config.yaml
model: "masked image model"
dataset: "aerial photos of the United States (SatlasPretrain)"
train_examples: 203450
image_size: 24
crop_scale_min: 1
horizontal_flip: true
translate: 0.06
method: "mae"
mask_ratio: 0.75
loss: "mse"
encoder_arch: "vit"
encoder_norm: "layernorm"
encoder_norm_position: "pre"
encoder_activation: "gelu"
encoder_mlp_ratio: 3
encoder_head_dim: 64
encoder_fused_qkv: true
encoder_bias: "all"
encoder_qk_norm: false
encoder_parallel_block: false
encoder_inner_norm: true
encoder_patch_size: [2, 2]
encoder_layers: 14
encoder_width: 192
encoder_positions: "rope"
decoder_width: 256
norm_pix_loss: false
decoder_layers: 4
init: "trunc_normal_002"
residual_init: "none"
optimizer: "soap"
beta2: 0.99
learning_rate: 0.0037
beta1: 0.95
shampoo_beta: 0.99
eps: 1e-08
precondition_frequency: 25
max_precond_dim: 512
one_sided: true
adamw_lr_other_params: 0.0029
max_steps: 7600
batch_size: 96
epochs: 3.6
lr_schedule: "cosine"
final_lr_fraction: 0
warmup_steps: 760
weight_decay: 0.2
adamw_weight_decay_other_params: 0
Rows from block 0 of the decoder, named by matrix and row number. Rows with one number belong to one neuron. Each number is 500 + 25 x the weight over its row's rms, rounded and kept within 0 to 999. All counts start at 0. Numbers have three digits each. After the name is the row's rms in percent of the matrix's.
# fc1: MLP up (decoder.0.mlp.fc1.weight, 768x256), inputs 192-255
# fc2: MLP down (decoder.0.mlp.fc2.weight, 256x768, transposed), outputs 192-255
fc1.588 119:484477528521502479484466470461542536556448514513509545484486499522476486498498461499463470500489506473488503497455512495472510535493539516512533486524485461456531516494511483479517490519484500
fc1.589 114:490493517524554476493547518521533525563537475503498479497504506497483542481490482479511525454478507536475499548489516497494452479517501518464477450529478477501475490503467543527518497512520493
fc1.590 118:493483536512493492505489479470495518524473497538530484513496500486497507494499511490493498486493488487523507504464499487489495515508522507504488492464504500485512497496506521478502526491505521
fc1.591 126:499494512515462495494498475473517496524492515479521539484485450495480498544464462478500500489538465476489500499471513508523494484503479448496503515474462558493555505520515506488546495530530502
fc1.592 057:486492539494478502506535475540467503540489475526535481488495480477465485490511488490496531502464516500472518488453517498505481473535555463506456482559468520520467506495485487488516454499503485
fc1.593 102:540479499498503516451484516495465543557485496526540488515474487497510478496518490531494501493478478446516474496486490544489492498469502501444531490515522498510494472505476515494499455500465507
fc1.594 057:497494500484497538468509516489540479527518491503525498501540467518486488475477510498478468514522487498520505508507517490484501540487497404522498525525525502508528504492508509524529470533500499
fc1.595 122:552501515508502518474503493455523509522491474479546538510464445492513548464466521493476511512449481504506545525489502538491525502471533462502467508463506491466493518485467505528488482499491508
fc1.597 069:491510504479540499525493489487500503544499490524512447479487492487521513495501546478507490517489499498494511483499499493513502482490463457497503486507494516538513505488488487490509488496520451
fc1.599 117:506521494477507505500569519490494533476493524511490474491544472497485502528496473508481511503494472495531534495501533515502493536494476512484483461526525455529531447483471463529540462497503541
fc1.600 134:511503509516495491514493528516511486512514508505499492488467512490474517464501454485501478465472516477469513496507533535526473535513475477498482483505546489497489468486475521520466507431548493
fc1.601 142:493514495475525514516486506481513501488497472529477556478474486482493469472487511498540545488550459447499488487540492483460507485488531488517541500465550519491503495493498518509485462544502486
fc1.602 084:517508468517484484505485525516522489449506508488454507460502481475455495527496472506556485487528499492481512503511507540496503492489488561514466485541498457511507496525495474464500498501507562
fc1.603 085:518485493530506492503501524480513475483505519522493462518494519485501487482471481470494501499504493447504499490486510502492509527507506506508500524461476501521504460458494503491505504475510487
fc1.604 101:502509523536439502508547501549556543477510510478498584499484531520536498509487468510494490495531485470485476523521523489481519517490487496494514533495504497477483469469516460523497444514490504
fc1.606 107:499519506475502499525487488504516479448514501491503508510456455505477520520485519524517533502515504511505518519502496465510516483475528577497512476496457529475485449487514474510470504509468528
fc1.607 107:239461534517506496447470510512511523506524490495516525510490519532502493508509503500500507516511491493505486464523477494495499490498489503496507503513519510506490490490492499480491509501496513
fc1.608 124:508506512487538481516526549506554549573515509458534465469467506498484550475490506502492499477499509482460523569495499472493532453489486520525441462505469489487485497519493547503502491507488520
fc1.609 114:526496497503506531503484501491485534499489494512483513502470479493478520463498468516500492487471467498470503537478502510539467461522544473464494455562473482485488486515516525530506477486474498
fc1.610 089:537488488563483483509526497488484506518482499533484487506463537502461484493469477490523497491446511511529477496481507540554455461502520489518509515511475498451504478464496507540500523514526514
fc1.611 095:467530480496524530584520505512519403524524482514530551485517479508486520480531553505482516521493472512525517536539501456505516549488474477467492507501520500492484533494503525502487524463500475
fc1.612 101:485477514526496520478501468517501544570481499520536522463508511483492463486532481515494460509471497481466504482486508505465504527511570517506471462531471478510476508509512495496495492522458468
fc1.613 077:485474518510501517470474522474496473475494463523506540496523477541509526444500547502500481473507503522487491478512495464509503507507491545501504506509490476494518509497483530541501488517517476
fc1.614 118:480487486520419497538513483488535490508466514526511469525500472481477515489502468475488506507460534491532485510476476533506529483490532464507524516491535511502530538484525467488508523532503489
fc1.615 124:533493485500496493509543455484482484447468481497502507514507484504466491499479520503506473528499498458526498460469519532459523501509524466522479471529470522472548550479532473501538472496494473
fc1.616 131:523503472502503491508540497452494504507496482477572508496506514522477535468521532519521522482457512515508510492489519484524493442499481491492519505493489513462501543559465513494495494481491515
fc1.617 087:526497467533521470441507514520498504515487470480521528503430521499517499480553495535469467478509494541456512534477539490493519444500476509499513453529495474500536551532524490481456503461508508
fc1.618 127:529515504459491477517474494470511469505520468541507482510486530520492504463504505508459510468507499514483521493493504496484480545531520474519450474527516443475471433508511507446543522481491496
fc1.619 132:472520516493516508516496509501499533490500505519495494486515537480499487489512487530507496487499502489492512521494503480487535487504514549488464499494479482530502507499502530518452483539476463
fc1.620 104:537475516511507526517512458520512425486516513497509533504547443498526474529523490488506529507507491542515499501494487470523514558521503479534550511480518508488506487507489502531521480488515461
fc1.622 090:466505527507503479498518492480526468510496471533489460486491476516453520466485536508481519507495513541514492532482506540485483455520492538511525519515485509485527493473479484496485504474522502
fc1.623 086:418497496539511490550518509490507493471513492523553472486489489486490504493465535478500507486489536498477506514527528521501472476542502459518457480501478498513514493505516508502544482471500488
fc1.624 096:549523463490524506506506473484436502458497489495514556468521487505484516455488498495482498479478507448501483520513471464561542514510532504496474502520481503462513526507507505522516515494510493
fc1.625 070:497504462515486507508508476500513435426484504487504528514473491502515544471514480481511485443507438462513504552523477492529507518525535445467529499519532526497529513460475493515507516506513513
fc1.626 057:558521512484517504526489547498512514569519473510476497471508520505522496485478513478480454474526512477488485477511496508492498490494513468510442491512518480491504500486505533510521476567524483
fc1.627 101:594538477503545496497485441501470434438496468453487535501460497481461480482457511520475520533452520494488468484540521486494483464496534471482511512508498540495490501467494481533488465483489480
fc1.628 082:510500466525507546488517514520457501511514483530528408477452493489508455530499489493507484522482526529497485485487493468480520463492438530529511490484488478535501497463492529522501512509492463
fc1.629 108:514507517505501448474467492460548454501526470540525524499514484519483504458508504503469511466486500501485457496505485504497485530515540501502488495509517459479483506538517496500503521519532509
fc1.630 058:467484459459478503541530577558553552525497513501495488495519501500537501492502518517505497533491530503476501524483506500475520514507523571531508499498485491503526494508485495521509497509491530
fc1.631 123:497497465462470423516464481488525460503515461507484530499485493533482504482501496485466521479484522519455508534527499489500488490529518458513473477531519450494470482525497537487490512468518498
fc1.632 098:494497531535485491502511526511535430467527502485545561532470505501511508400497498490520454477494490470520509540495482543522515529502503480459504489518487526536500494514485521536501504511465516
fc1.633 131:441484566557499504506457506546538538557513538537498516471479501518502481512516479457520488475489515505487487460484500500469488505523503510504497496470479543473470521532533489463504524474534502
fc1.634 112:519488527484489511517522542484537436528473543470481520519513510439459509478490478489489467526497462475510524542499527541529526521477485486480482503500532516482542518479468501525498536474469452
fc1.635 083:532509491489522527433488517482496498508453496505544538479507462509518497464526482533479540536468506494499502505493528478509509495496491486514536512512523483482492486500503520513517470518519502
fc2.588 114:505512474510498497504540475467486490522489460466505484480494491493570455507509519490508508438506509516484493495504493548523483554526488519515500536541480461513499505512484547462522474539525522
fc2.589 092:521550487500511517426543499502517516505479514449495488503457501527477506503519502515525513489500527512479496517494503482498500497508519496493504480514494472494508479520494498495481472464450491
fc2.590 114:507496469537562463512572523496482506503508472485492506505506519486490492502503488499497510499497502502485494485506494494499487508498502504477513487499505494548515512499503479474507518491500508
fc2.591 109:468488492481538509512462473454503500507523495495474526486506493475516486515501511481484503488451480549488499488515482490477510476510512532518501505448516475479501539502510501506505509457470532
fc2.592 070:479525475509497496443513545560502514504472443499500449499498533516489476451492518477456514492476514484481521525508528478469514505504499526539468542501496501486505479468464493432496487498517528
fc2.593 119:463497539509488504485496509533526543493502500521512485483468516537487509490493532486484491491480483509485446504502474490506532503492477515489515546537469523470521472450471473534505476498490541
fc2.594 064:501512520493499509480537478455552502461491473504484492531495439490499484507483473497527508540517540494509541542483475501498519497493476515528486453506475506572488481504505479510475495477483498
fc2.595 110:498496545496509513510504483470466515475481467490536535481504445494495537514532544490498508468506523490480493517552527479479500493539476519476485493469473470504509526486516471473481503514489530
fc2.597 079:527488498509505515494520489521491448495519507542482484484486494524526535507491513524466494472519490526521522583508536499476512512524514517494531524540500495525563481481528466483526509525498467
fc2.599 083:551476490491482490515489498517502491493514515522535518501471521500529478478491463487508470504504504526533525479511541519489506493530516522482529428486493513449543514496537552475517542542539477
fc2.600 102:467451502519503498478491523520493473501478507498500540465508514499479525465464516524512506520492468481495466521476521487467523496505513526464522514513482459508537536484499474526507499524518517
fc2.601 135:517528511503480558542522528469525504526463489489490506516502507530446513534505482529501533495531482481500512484513439569437528490497495468511586522497447511500476511489496488558462473499526498
fc2.602 052:550489495518518499482460507466539482557497493487502547505506514528524484501530512508530472499528509502530510516486535519496499508522471554516525500497492521497475498530555501502544519502529541
fc2.603 098:499495511482520534525461488514497494530495500490531520474509504462467471514479508494506509455497479474476524504486524497494475515493491492483512522460511469483472510505515506487485506501471498
fc2.604 074:510479465509502473453498458505486475495497484513500564503524482509484511518490517479496469516524527483515518483508507489528523508507512538540552508531507468514470532546525494510511533490514487
fc2.606 081:475497471473512488483473537483561496439481527527520505499469485491481489457529490466460477511499460490482509498465492505476503514503530555514494527542545502499550510521500521469491532522471517
fc2.607 114:511445403503528604493602474492467504501479495498514497477473480472501507486455512497491509478511486527490495525490494493516494485502500480498492486513527483545498491502503510521506518479483535
fc2.608 127:549486476500547462498513503500494549453468516497481496507468497477474519485514487478440528538482511521516485523476527476521517462470530520472517534485499528453532475509532496538474526470498495
fc2.609 092:452515522490495507492548513523533524508484499511478488487513528484535502458472495492481503470507530492478515521474514499497498527533496490477530488521519512522497531505483501484450513487489541
fc2.610 069:507508509486525489503511495502498513465503512481490455551479540504526550501522471505543501467477522521483513457473521487493504506532504529532471465531536470502538484514540499459531511546552487
fc2.611 089:486502530475524466499499477480509483482494525485502553473498482512504481546491544557519483547502489501494499446502478484525471495504492484520507489481478465519481505507487500512474482523520510
fc2.612 108:523520449491522487491516495488554505521464474500509490496520526519513492471518516491528519492515501500468498520463507520474504494505506506534498542554474486482533462471444521452520496499490514
fc2.613 092:509480492519461485467505506505480507461473534508525501498513429532533519531475470489513484427535510512508515539488469517535494504533469488477492526529469483537532478518496511500521506503503468
fc2.614 092:511502504463495474515447480537469521489509488465496533455488524495521493525483498499539518512512512501485532496490534498492480485505533498500506483526534474453505499558501465484500473509521477
fc2.615 110:500512516474508470523454510501466494511521511494479486504503522494495510509528501457502522486498456554496537458463496501464528459519536511523492509500515511491524534517478523477504492488497481
fc2.616 110:486500510541496525503505525477490484521513493497525523490500490531487507469502510510451483539486505485532508472476502488500498516497502454476476500545466479509558495495446486449487518535453547
fc2.617 077:501517522472501486495458500519513509494508509499510488475503463537505535496501509497455484476537473475493501493493476526569491544500493490496484477529527471488535501509516462470518462518452491
fc2.618 125:487518480490484519527470505523509476501516480503484487490514511510505493520510515464524487515493512521497551470531544513488502473474522503515554469522470487513508444526501509499526455411499515
fc2.619 147:480478517539535529524464475486497463510509514493506496492487459462491495498501530469450397500483519526499488485520464546487496520517544496528480479478504519487522524466551494501498505499505527
fc2.620 112:522480490521525498536480472524523499528500490532488482481575464494499496531520475530529494582513517484508470505526459525533510540494459489550446454463471509517513538467492512526484516511514508
fc2.622 104:499515491469521554478504531469500447481543488491465469532502490520503543480514448468483502533497493526515527473507498519516480515509507486528458495485476482493489482539503511479476451478476473
fc2.623 091:503505434515517539511529479519475493488438526480496500524473534468528430480489510551499466500513497538502531505494540474517478505514493522487497535483541489512486467516490497437546541506488511
fc2.624 082:500501527494478500483501476507448463577498537514478509533511533524538471498534519522503483506530501494531479517463525485536474533537448482536504462507514512496534493512479532452522484516484506
fc2.625 063:515524491499493503503502501502480508551504513493503477514492470481505526511539531505501523488492498527513480500460480512548510506523458496522486482513533541480546531495494477504527497524512529
fc2.626 058:501520574494528465474515497537456480494507497472459521499471469500517502479467501511493479433495499473499548531494499517446475492510479487494514496527489478495484485519513521506521470499507485
fc2.627 100:503502514462496449533452492466445517527514490522503509555547472486498490556549475476489538495527493494497520549505499520506513518546545484527542472514465475500523508521495527509490480501498488
fc2.628 088:502473479484509504526512496551474508498519490507505475517480500531505473521507433499501485489495485529547515488492501521480529521528507498511488540509487517495493462522501493523452460487536504
fc2.629 133:496493502491498501464507520469536493455480524510505466518476512492577528478504531507525513546480483522542519526500517521527470525488491522492452459531474479529487483513465495491496474482512489
fc2.630 070:518532512522508533490567523519523479512531506522522465506478518500521476524423489445507501489462515477509521490533530468507481516490505518470483518463469519516470496511506502477493522503499519
fc2.631 129:452479494457470491444518497516497432471526510528458474507508504497575522516491522493513552504495473453502515504513532495513413485528497500505520486512488515511483477502502516484529482474522485
fc2.632 100:539518530521520503536481458508505509461503496554526480486478542504510552537504489506528488504491460504474502414463499498544499492536513495473504447533529474485558460507521479537545519508510479
fc2.633 103:494511527486514519467523468485492499504454483471487485491460504508533489537499514456521485462499487510492492488510496504484514546508518530503467506517485534484500489520527522493542538486503497
fc2.634 147:490494496527455471542514446451521513485501483485529501464527489505512520508538520481490487482518451501502527502504514533486459492516502478504555494488456495493475506519495512462485510481454504
fc2.635 106:487512531537496520469497506437533534486482494490528459518467430483509516495484522451524483507506524522516506517526497522534502520508465449473507496500466497528510486483461488492485500509488559