{
  "model": "masked image model",
  "dataset": "aerial photos of the United States (SatlasPretrain)",
  "train_examples": 203450,
  "image_size": 24,
  "crop_scale_min": 1,
  "horizontal_flip": true,
  "translate": 0.06,
  "method": "mae",
  "mask_ratio": 0.75,
  "loss": "mse",
  "encoder_arch": "vit",
  "encoder_norm": "layernorm",
  "encoder_norm_position": "pre",
  "encoder_activation": "gelu",
  "encoder_mlp_ratio": 3,
  "encoder_head_dim": 64,
  "encoder_fused_qkv": true,
  "encoder_bias": "all",
  "encoder_qk_norm": false,
  "encoder_parallel_block": false,
  "encoder_inner_norm": true,
  "encoder_patch_size": [2, 2],
  "encoder_layers": 14,
  "encoder_width": 192,
  "encoder_positions": "rope",
  "decoder_width": 256,
  "norm_pix_loss": false,
  "decoder_layers": 4,
  "init": "trunc_normal_002",
  "residual_init": "none",
  "optimizer": "soap",
  "beta2": 0.99,
  "learning_rate": 0.0037,
  "beta1": 0.95,
  "shampoo_beta": 0.99,
  "eps": 1e-08,
  "precondition_frequency": 25,
  "max_precond_dim": 512,
  "one_sided": true,
  "adamw_lr_other_params": 0.0029,
  "max_steps": 7600,
  "batch_size": 96,
  "epochs": 3.6,
  "lr_schedule": "cosine",
  "final_lr_fraction": 0,
  "warmup_steps": 760,
  "weight_decay": 0.2,
  "adamw_weight_decay_other_params": 0
}
Rows from block 1 of the decoder, named by matrix and row number. Rows with one number belong to one neuron. Each number is 50 + 12 x the weight over its row's rms, rounded and kept within 0 to 99. All counts start at 0.
# fc1: MLP up (decoder.1.mlp.fc1.weight, 768x256), inputs 0-127
# fc2: MLP down (decoder.1.mlp.fc2.weight, 256x768, transposed), outputs 0-127
fc1.305:45 31 67 33 55 36 64 62 63 49 59 27 50 56 54 53 53 56 49 53 50 62 39 50 42 42 71 51 36 25 41 38 49 62 55 37 67 57 58 44 33 76 53 32 58 63 60 40 76 42 45 39 46 42 56 65 62 41 48 59 55 35 51 54 48 51 62 57 32 37 49 28 46 47 64 45 38 48 52 44 47 49 69 58 38 45 52 52 64 57 54 67 42 61 41 34 56 47 44 42 43 35 52 30 48 25 51 46 46 51 55 45 70 50 48 40 38 42 35 56 46 48 35 53 55 26 53 53
fc2.305:40 24 55 76 29 33 31 46 31 53 60 39 46 43 26 69 56 75 42 40 43 57 41 42 24 48 34 64 42 52 32 27 44 51 34 28 22 63 67 39 65 38 35 61 49 51 63 76 54 57 49 81 34 47 55 36 51 25 62 61 49 42 51 70 47 50 49 24 53 66 55 62 59 43 34 63 52 41 34 48 37 54 67 32 42 56 49 54 66 30 50 57 41 58 47 47 39 45 48 49 31 56 47 55 36 42 54 47 41 38 64 59 68 47 43 50 68 55 53 74 51 62 59 66 48 59 54 53
fc1.306:55 57 57 67 37 61 26 36 46 50 57 24 36 42 37 45 57 49 34 43 52 42 45 72 41 47 53 33 41 56 33 27 40 49 45 45 40 72 80 40 36 64 41 35 52 61 55 45 45 52 58 64 69 52 36 50 61 56 34 33 41 59 66 67 55 56 63 46 56 36 59 54 48 67 58 38 49 64 58 60 54 53 65 52 61 39 51 43 40 36 35 48 65 54 21 47 45 58 39 42 44 43 61 42 35 48 67 59 59 57 35 67 52 47 60 54 50 59 63 59 51 55 42 58 69 58 39 41
fc2.306:77 54 45 60 37 72 28 56 67 62 52 45 33 22 36 45 55 40 38 57 54 61 43 52 57 39 58 57 45 38 47 50 38 36 59 51 55 64 58 39 51 87 54 29 60 75 73 58 67 55 54 57 60 55 69 42 44 58 49 46 53 48 56 71 74 68 62 48 47 54 51 55 40 63 58 58 53 74 47 51 65 37 39 58 54 43 51 51 47 57 34 46 46 44 44 38 21 56 36 48 40 84 56 43 55 53 40 63 49 60 56 61 64 55 56 54 49 52 63 45 51 55 60 66 52 63 58 32
fc1.307:48 55 55 59 43 59 45 56 45 69 53 21 37 51 24 63 34 61 53 25 58 63 67 69 71 38 62 45 33 43 60 42 56 49 68 53 52 68 59 56 60 53 53 39 51 54 51 60 56 46 49 67 59 59 49 57 51 44 57 44 52 39 60 59 34 63 63 52 53 46 78 35 44 69 48 34 32 53 63 56 67 66 58 57 47 38 62 30 37 40 43 59 45 51 12 61 47 53 36 30 58 61 46 49 48 27 72 55 55 50 30 52 58 18 42 29 50 36 46 65 37 28 41 62 71 50 23 50
fc2.307:61 56 37 72 34 48 37 53 65 42 81 34 52 23 32 55 57 49 41 37 54 52 62 57 51 53 55 52 59 39 49 57 58 34 66 50 57 68 84 36 82 75 68 34 67 47 60 60 52 53 44 76 52 58 42 39 48 45 60 69 48 69 47 49 56 71 53 46 56 47 51 67 48 63 52 45 38 64 60 74 72 66 63 45 47 43 38 34 41 59 41 35 73 35 37 47 34 57 62 36 39 57 51 57 52 45 62 70 48 64 56 37 48 47 34 50 53 39 59 51 56 31 50 41 46 59 43 59
fc1.308:65 59 65 61 48 50 57 39 38 56 48 59 53 41 42 54 35 43 33 33 38 52 47 57 47 68 34 50 51 56 52 54 58 33 40 60 23 42 70 53 61 62 54 43 53 60 60 63 52 63 40 66 48 34 71 43 34 41 57 72 60 37 31 61 72 56 42 51 62 35 52 33 37 33 64 65 45 52 76 31 35 43 39 52 42 40 49 46 47 67 62 43 52 41 65 58 34 42 62 38 45 42 63 59 58 69 55 33 49 40 59 51 43 51 54 61 53 41 56 72 67 29 72 40 56 44 45 38
fc2.308:57 52 72 41 52 44 80 47 49 55 56 40 63 37 34 55 36 45 43 84 39 42 61 54 20 14 63 43 44 48 44 43 44 60 43 63 52 42 52 60 43 64 62 41 57 30 34 27 50 54 48 27 43 30 40 57 56 46 28 50 43 58 39 49 28 45 44 61 44 59 62 37 57 44 47 45 43 58 37 35 65 52 45 73 50 56 60 62 41 66 44 50 31 67 51 53 35 58 64 42 46 44 41 29 58 44 68 72 56 53 63 47 57 45 52 35 51 63 38 51 41 64 43 72 57 31 55 39
fc1.309:12 36 46 46 40 54 43 51 44 51 64 53 55 37 43 58 55 59 57 57 18 50 37 58 36 46 51 64 54 62 61 44 47 56 46 48 48 51 70 50 51 58 60 46 53 51 50 51 33 66 68 31 65 38 45 32 30 46 45 63 63 58 43 68 46 46 48 57 35 56 32 40 60 60 50 41 47 58 49 61 59 47 34 49 59 47 36 35 57 47 45 36 45 27 52 65 40 31 61 54 52 57 67 28 50 51 58 70 39 67 63 49 49 42 57 68 41 41 58 39 68 68 65 52 50 72 57 37
fc2.309:42 44 53 22 32 60 59 73 53 42 46 67 55 58 43 60 51 53 36 55 58 54 33 64 55 36 65 52 48 34 57 52 49 55 48 45 42 64 77 58 57 57 58 52 60 76 68 64 46 66 45 47 48 45 49 47 61 42 47 34 59 64 49 64 48 38 51 48 30 54 44 41 26 66 54 49 42 38 70 39 48 45 34 59 58 85 68 45 46 43 63 55 69 59 52 36 45 50 55 44 51 37 45 37 74 43 36 56 40 59 51 43 38 55 51 24 51 55 59 40 38 33 49 46 41 41 56 45
fc1.310:32 47 44 35 48 41 55 43 65 57 65 42 57 51 65 60 64 38 41 41 50 37 53 38 48 43 63 39 46 44 35 50 42 35 41 62 61 53 60 50 50 68 64 27 36 49 49 42 60 35 71 48 62 55 35 48 55 45 56 44 53 55 44 37 34 51 53 57 31 53 50 48 45 63 42 52 38 44 42 38 59 43 57 36 62 81 37 58 26 54 57 44 36 58 44 49 55 54 38 52 67 53 34 47 59 35 43 55 61 53 53 52 47 69 52 23 62 56 40 70 17 56 46 38 53 58 56 57
fc2.310:43 53 77 51 59 42 51 50 58 66 37 25 48 46 62 41 45 37 43 53 54 42 46 53 53 17 21 68 29 82 54 44 38 54 46 47 35 53 49 47 57 38 46 44 35 55 64 43 42 58 29 61 53 53 68 39 60 40 49 58 61 48 51 45 49 61 49 61 59 48 42 54 48 60 70 55 66 60 44 58 47 56 26 52 62 29 48 43 48 53 52 39 36 59 38 40 29 49 52 49 61 55 35 45 49 51 69 47 53 51 67 45 39 29 63 63 57 70 60 52 54 44 54 40 29 54 27 52
fc1.311:40 44 65 39 26 49 60 35 65 38 65 37 46 74 58 38 64 51 54 63 61 57 41 68 46 65 47 36 35 46 50 57 43 53 35 47 34 31 58 56 56 86 63 40 59 47 47 72 56 53 46 66 51 60 44 69 66 57 40 40 28 31 30 41 56 66 57 52 64 47 56 44 53 75 52 47 35 44 48 43 70 29 29 43 59 38 57 66 65 57 58 57 45 49 18 31 42 42 46 35 62 44 54 58 48 39 56 48 57 64 21 59 48 62 65 36 43 58 61 46 41 42 52 33 63 71 70 35
fc2.311:39 54 67 59 51 63 52 55 63 56 52 73 44 51 35 52 51 51 37 39 58 51 65 43 39 54 40 41 43 57 34 71 77 45 53 77 58 61 40 45 47 32 43 41 67 50 49 41 38 52 64 46 44 63 51 45 39 40 49 67 35 50 50 54 43 39 51 58 49 58 52 39 36 39 52 63 70 50 52 58 79 64 36 46 50 64 46 67 44 67 54 75 55 48 69 40 56 47 47 72 50 55 51 71 71 50 44 40 69 30 65 46 39 34 47 61 57 54 50 53 59 63 70 33 47 53 53 61
fc1.312:65 58 49 41 47 66 51 39 30 52 56 57 30 52 29 67 43 67 57 46 56 44 57 49 55 34 66 43 65 50 72 48 37 54 52 29 58 52 71 49 39 33 23 54 71 53 23 47 45 57 50 55 59 54 42 47 56 38 58 55 49 44 53 60 48 73 61 53 63 50 37 51 38 60 49 34 55 86 45 62 53 52 55 55 43 44 52 68 37 52 45 43 60 65 09 51 67 44 49 36 55 39 39 45 38 49 55 46 55 15 48 57 47 40 44 43 57 35 42 68 69 28 57 49 57 52 52 62
fc2.312:65 52 59 49 46 40 31 50 33 29 44 57 26 20 33 61 53 47 50 39 54 56 36 49 51 55 72 43 41 40 50 51 39 69 35 47 50 52 59 59 65 64 30 49 51 55 40 58 56 67 57 43 53 38 59 55 51 45 53 43 42 47 49 46 53 51 44 50 46 49 33 42 38 57 58 71 40 80 39 54 28 41 64 42 46 51 70 50 41 50 41 48 56 58 43 38 35 48 53 42 42 59 41 51 38 35 44 64 54 43 70 28 66 32 30 40 48 54 50 60 57 47 66 32 51 67 64 44
fc1.313:80 49 69 64 40 65 46 57 64 53 53 48 55 45 61 41 60 31 37 38 51 35 57 56 60 47 26 57 54 75 26 65 42 60 61 36 44 51 62 55 41 48 48 67 63 60 69 21 62 50 36 55 27 55 46 70 37 47 39 43 44 50 48 56 45 50 69 63 58 54 56 73 51 50 53 39 73 53 46 54 42 24 70 48 45 50 19 44 58 53 50 56 35 59 56 63 45 32 17 58 46 41 54 62 46 68 72 52 60 41 71 79 49 16 54 27 50 28 40 52 46 53 53 76 44 62 48 51
fc2.313:48 58 59 63 69 63 34 45 52 34 26 42 49 47 54 43 40 31 49 46 50 45 52 45 63 48 47 25 56 51 44 47 70 56 52 68 50 47 46 58 49 43 32 42 42 61 53 50 56 67 56 30 51 24 46 60 47 38 44 61 43 35 50 50 67 37 55 41 69 61 45 49 36 55 68 63 57 42 41 62 66 43 50 60 54 46 66 51 63 57 55 42 50 44 51 43 52 43 53 63 50 52 49 70 47 58 41 56 53 49 41 48 52 37 66 44 46 51 60 53 47 43 44 42 56 13 70 51
fc1.314:45 47 36 47 58 33 70 38 49 42 67 59 84 44 44 55 68 57 32 59 51 66 52 44 48 71 47 68 28 32 49 67 50 62 48 51 51 53 62 74 71 51 36 40 38 40 43 67 46 43 65 39 45 38 46 65 43 45 44 50 62 39 52 42 43 61 52 51 34 53 64 65 35 37 55 60 42 35 39 62 37 45 53 56 60 37 57 49 41 71 55 67 49 59 59 31 49 43 46 48 60 61 40 63 54 60 54 52 44 51 72 48 47 50 39 37 52 60 57 34 40 45 66 35 63 39 44 46
fc2.314:36 55 34 60 19 57 79 72 51 71 45 31 48 37 48 52 47 55 27 35 42 36 50 17 55 55 61 54 59 47 48 52 48 41 62 62 54 41 57 47 57 31 64 52 42 35 35 54 48 52 62 66 64 50 66 32 49 43 56 45 76 63 64 41 47 53 28 42 67 48 38 43 32 65 62 20 43 47 50 53 31 48 42 56 34 34 48 69 49 38 64 41 40 62 54 50 37 57 49 50 46 47 32 41 37 48 68 26 71 40 37 56 47 47 70 52 55 32 48 62 51 57 71 55 54 73 38 42
fc1.315:59 65 54 22 44 52 53 58 29 53 52 33 45 66 54 55 20 58 42 50 56 54 58 26 59 65 68 49 43 55 50 44 69 51 50 45 29 39 89 51 37 49 52 49 31 47 49 58 24 54 45 50 59 39 54 47 45 42 56 56 62 53 64 52 67 41 49 29 34 49 54 63 57 45 52 45 42 40 44 39 26 59 44 60 33 38 36 59 54 44 62 71 65 55 50 40 65 75 57 36 67 40 39 35 42 58 40 46 43 56 49 39 54 34 49 67 54 75 49 56 22 36 55 27 33 57 47 64
fc2.315:69 53 42 31 55 52 66 55 46 39 39 40 34 39 25 73 71 47 44 73 61 51 48 45 60 20 57 54 44 78 48 62 57 67 55 35 47 51 64 68 32 45 49 42 63 53 47 37 48 45 48 62 79 41 50 22 55 38 62 46 67 50 53 69 58 59 48 53 38 47 51 54 41 53 43 61 63 45 48 51 75 53 44 58 65 53 40 49 51 78 58 48 44 38 51 52 67 61 77 57 47 48 51 43 35 37 33 39 51 36 53 44 66 36 42 55 63 55 42 36 40 63 55 45 52 50 36 42
fc1.316:67 63 60 47 33 57 33 50 27 42 60 45 34 38 40 69 39 52 42 44 58 53 55 50 37 35 41 56 41 43 58 62 55 53 57 42 48 75 72 38 52 57 39 66 46 61 54 42 48 58 55 71 27 57 57 32 61 53 41 34 56 71 58 38 64 57 60 63 41 53 64 53 53 76 69 51 54 54 46 62 54 57 50 53 44 41 60 49 32 38 38 68 46 72 16 59 41 49 53 69 55 60 67 46 47 36 55 60 59 51 75 51 64 38 52 45 38 47 67 49 39 39 44 61 61 34 49 46
fc2.316:61 56 46 43 43 64 43 36 74 62 61 44 34 40 36 53 36 41 41 70 63 26 74 49 55 52 54 51 32 40 48 34 54 41 57 54 61 69 63 44 46 51 64 43 56 53 66 39 51 58 22 79 45 66 56 50 50 43 53 43 65 68 61 57 59 50 39 45 50 56 46 46 37 66 41 60 49 58 28 37 63 51 57 52 52 36 55 40 31 69 44 64 35 64 34 43 52 61 66 59 54 48 61 43 40 43 46 46 54 44 67 44 63 40 51 70 58 40 65 43 63 43 55 56 65 44 55 46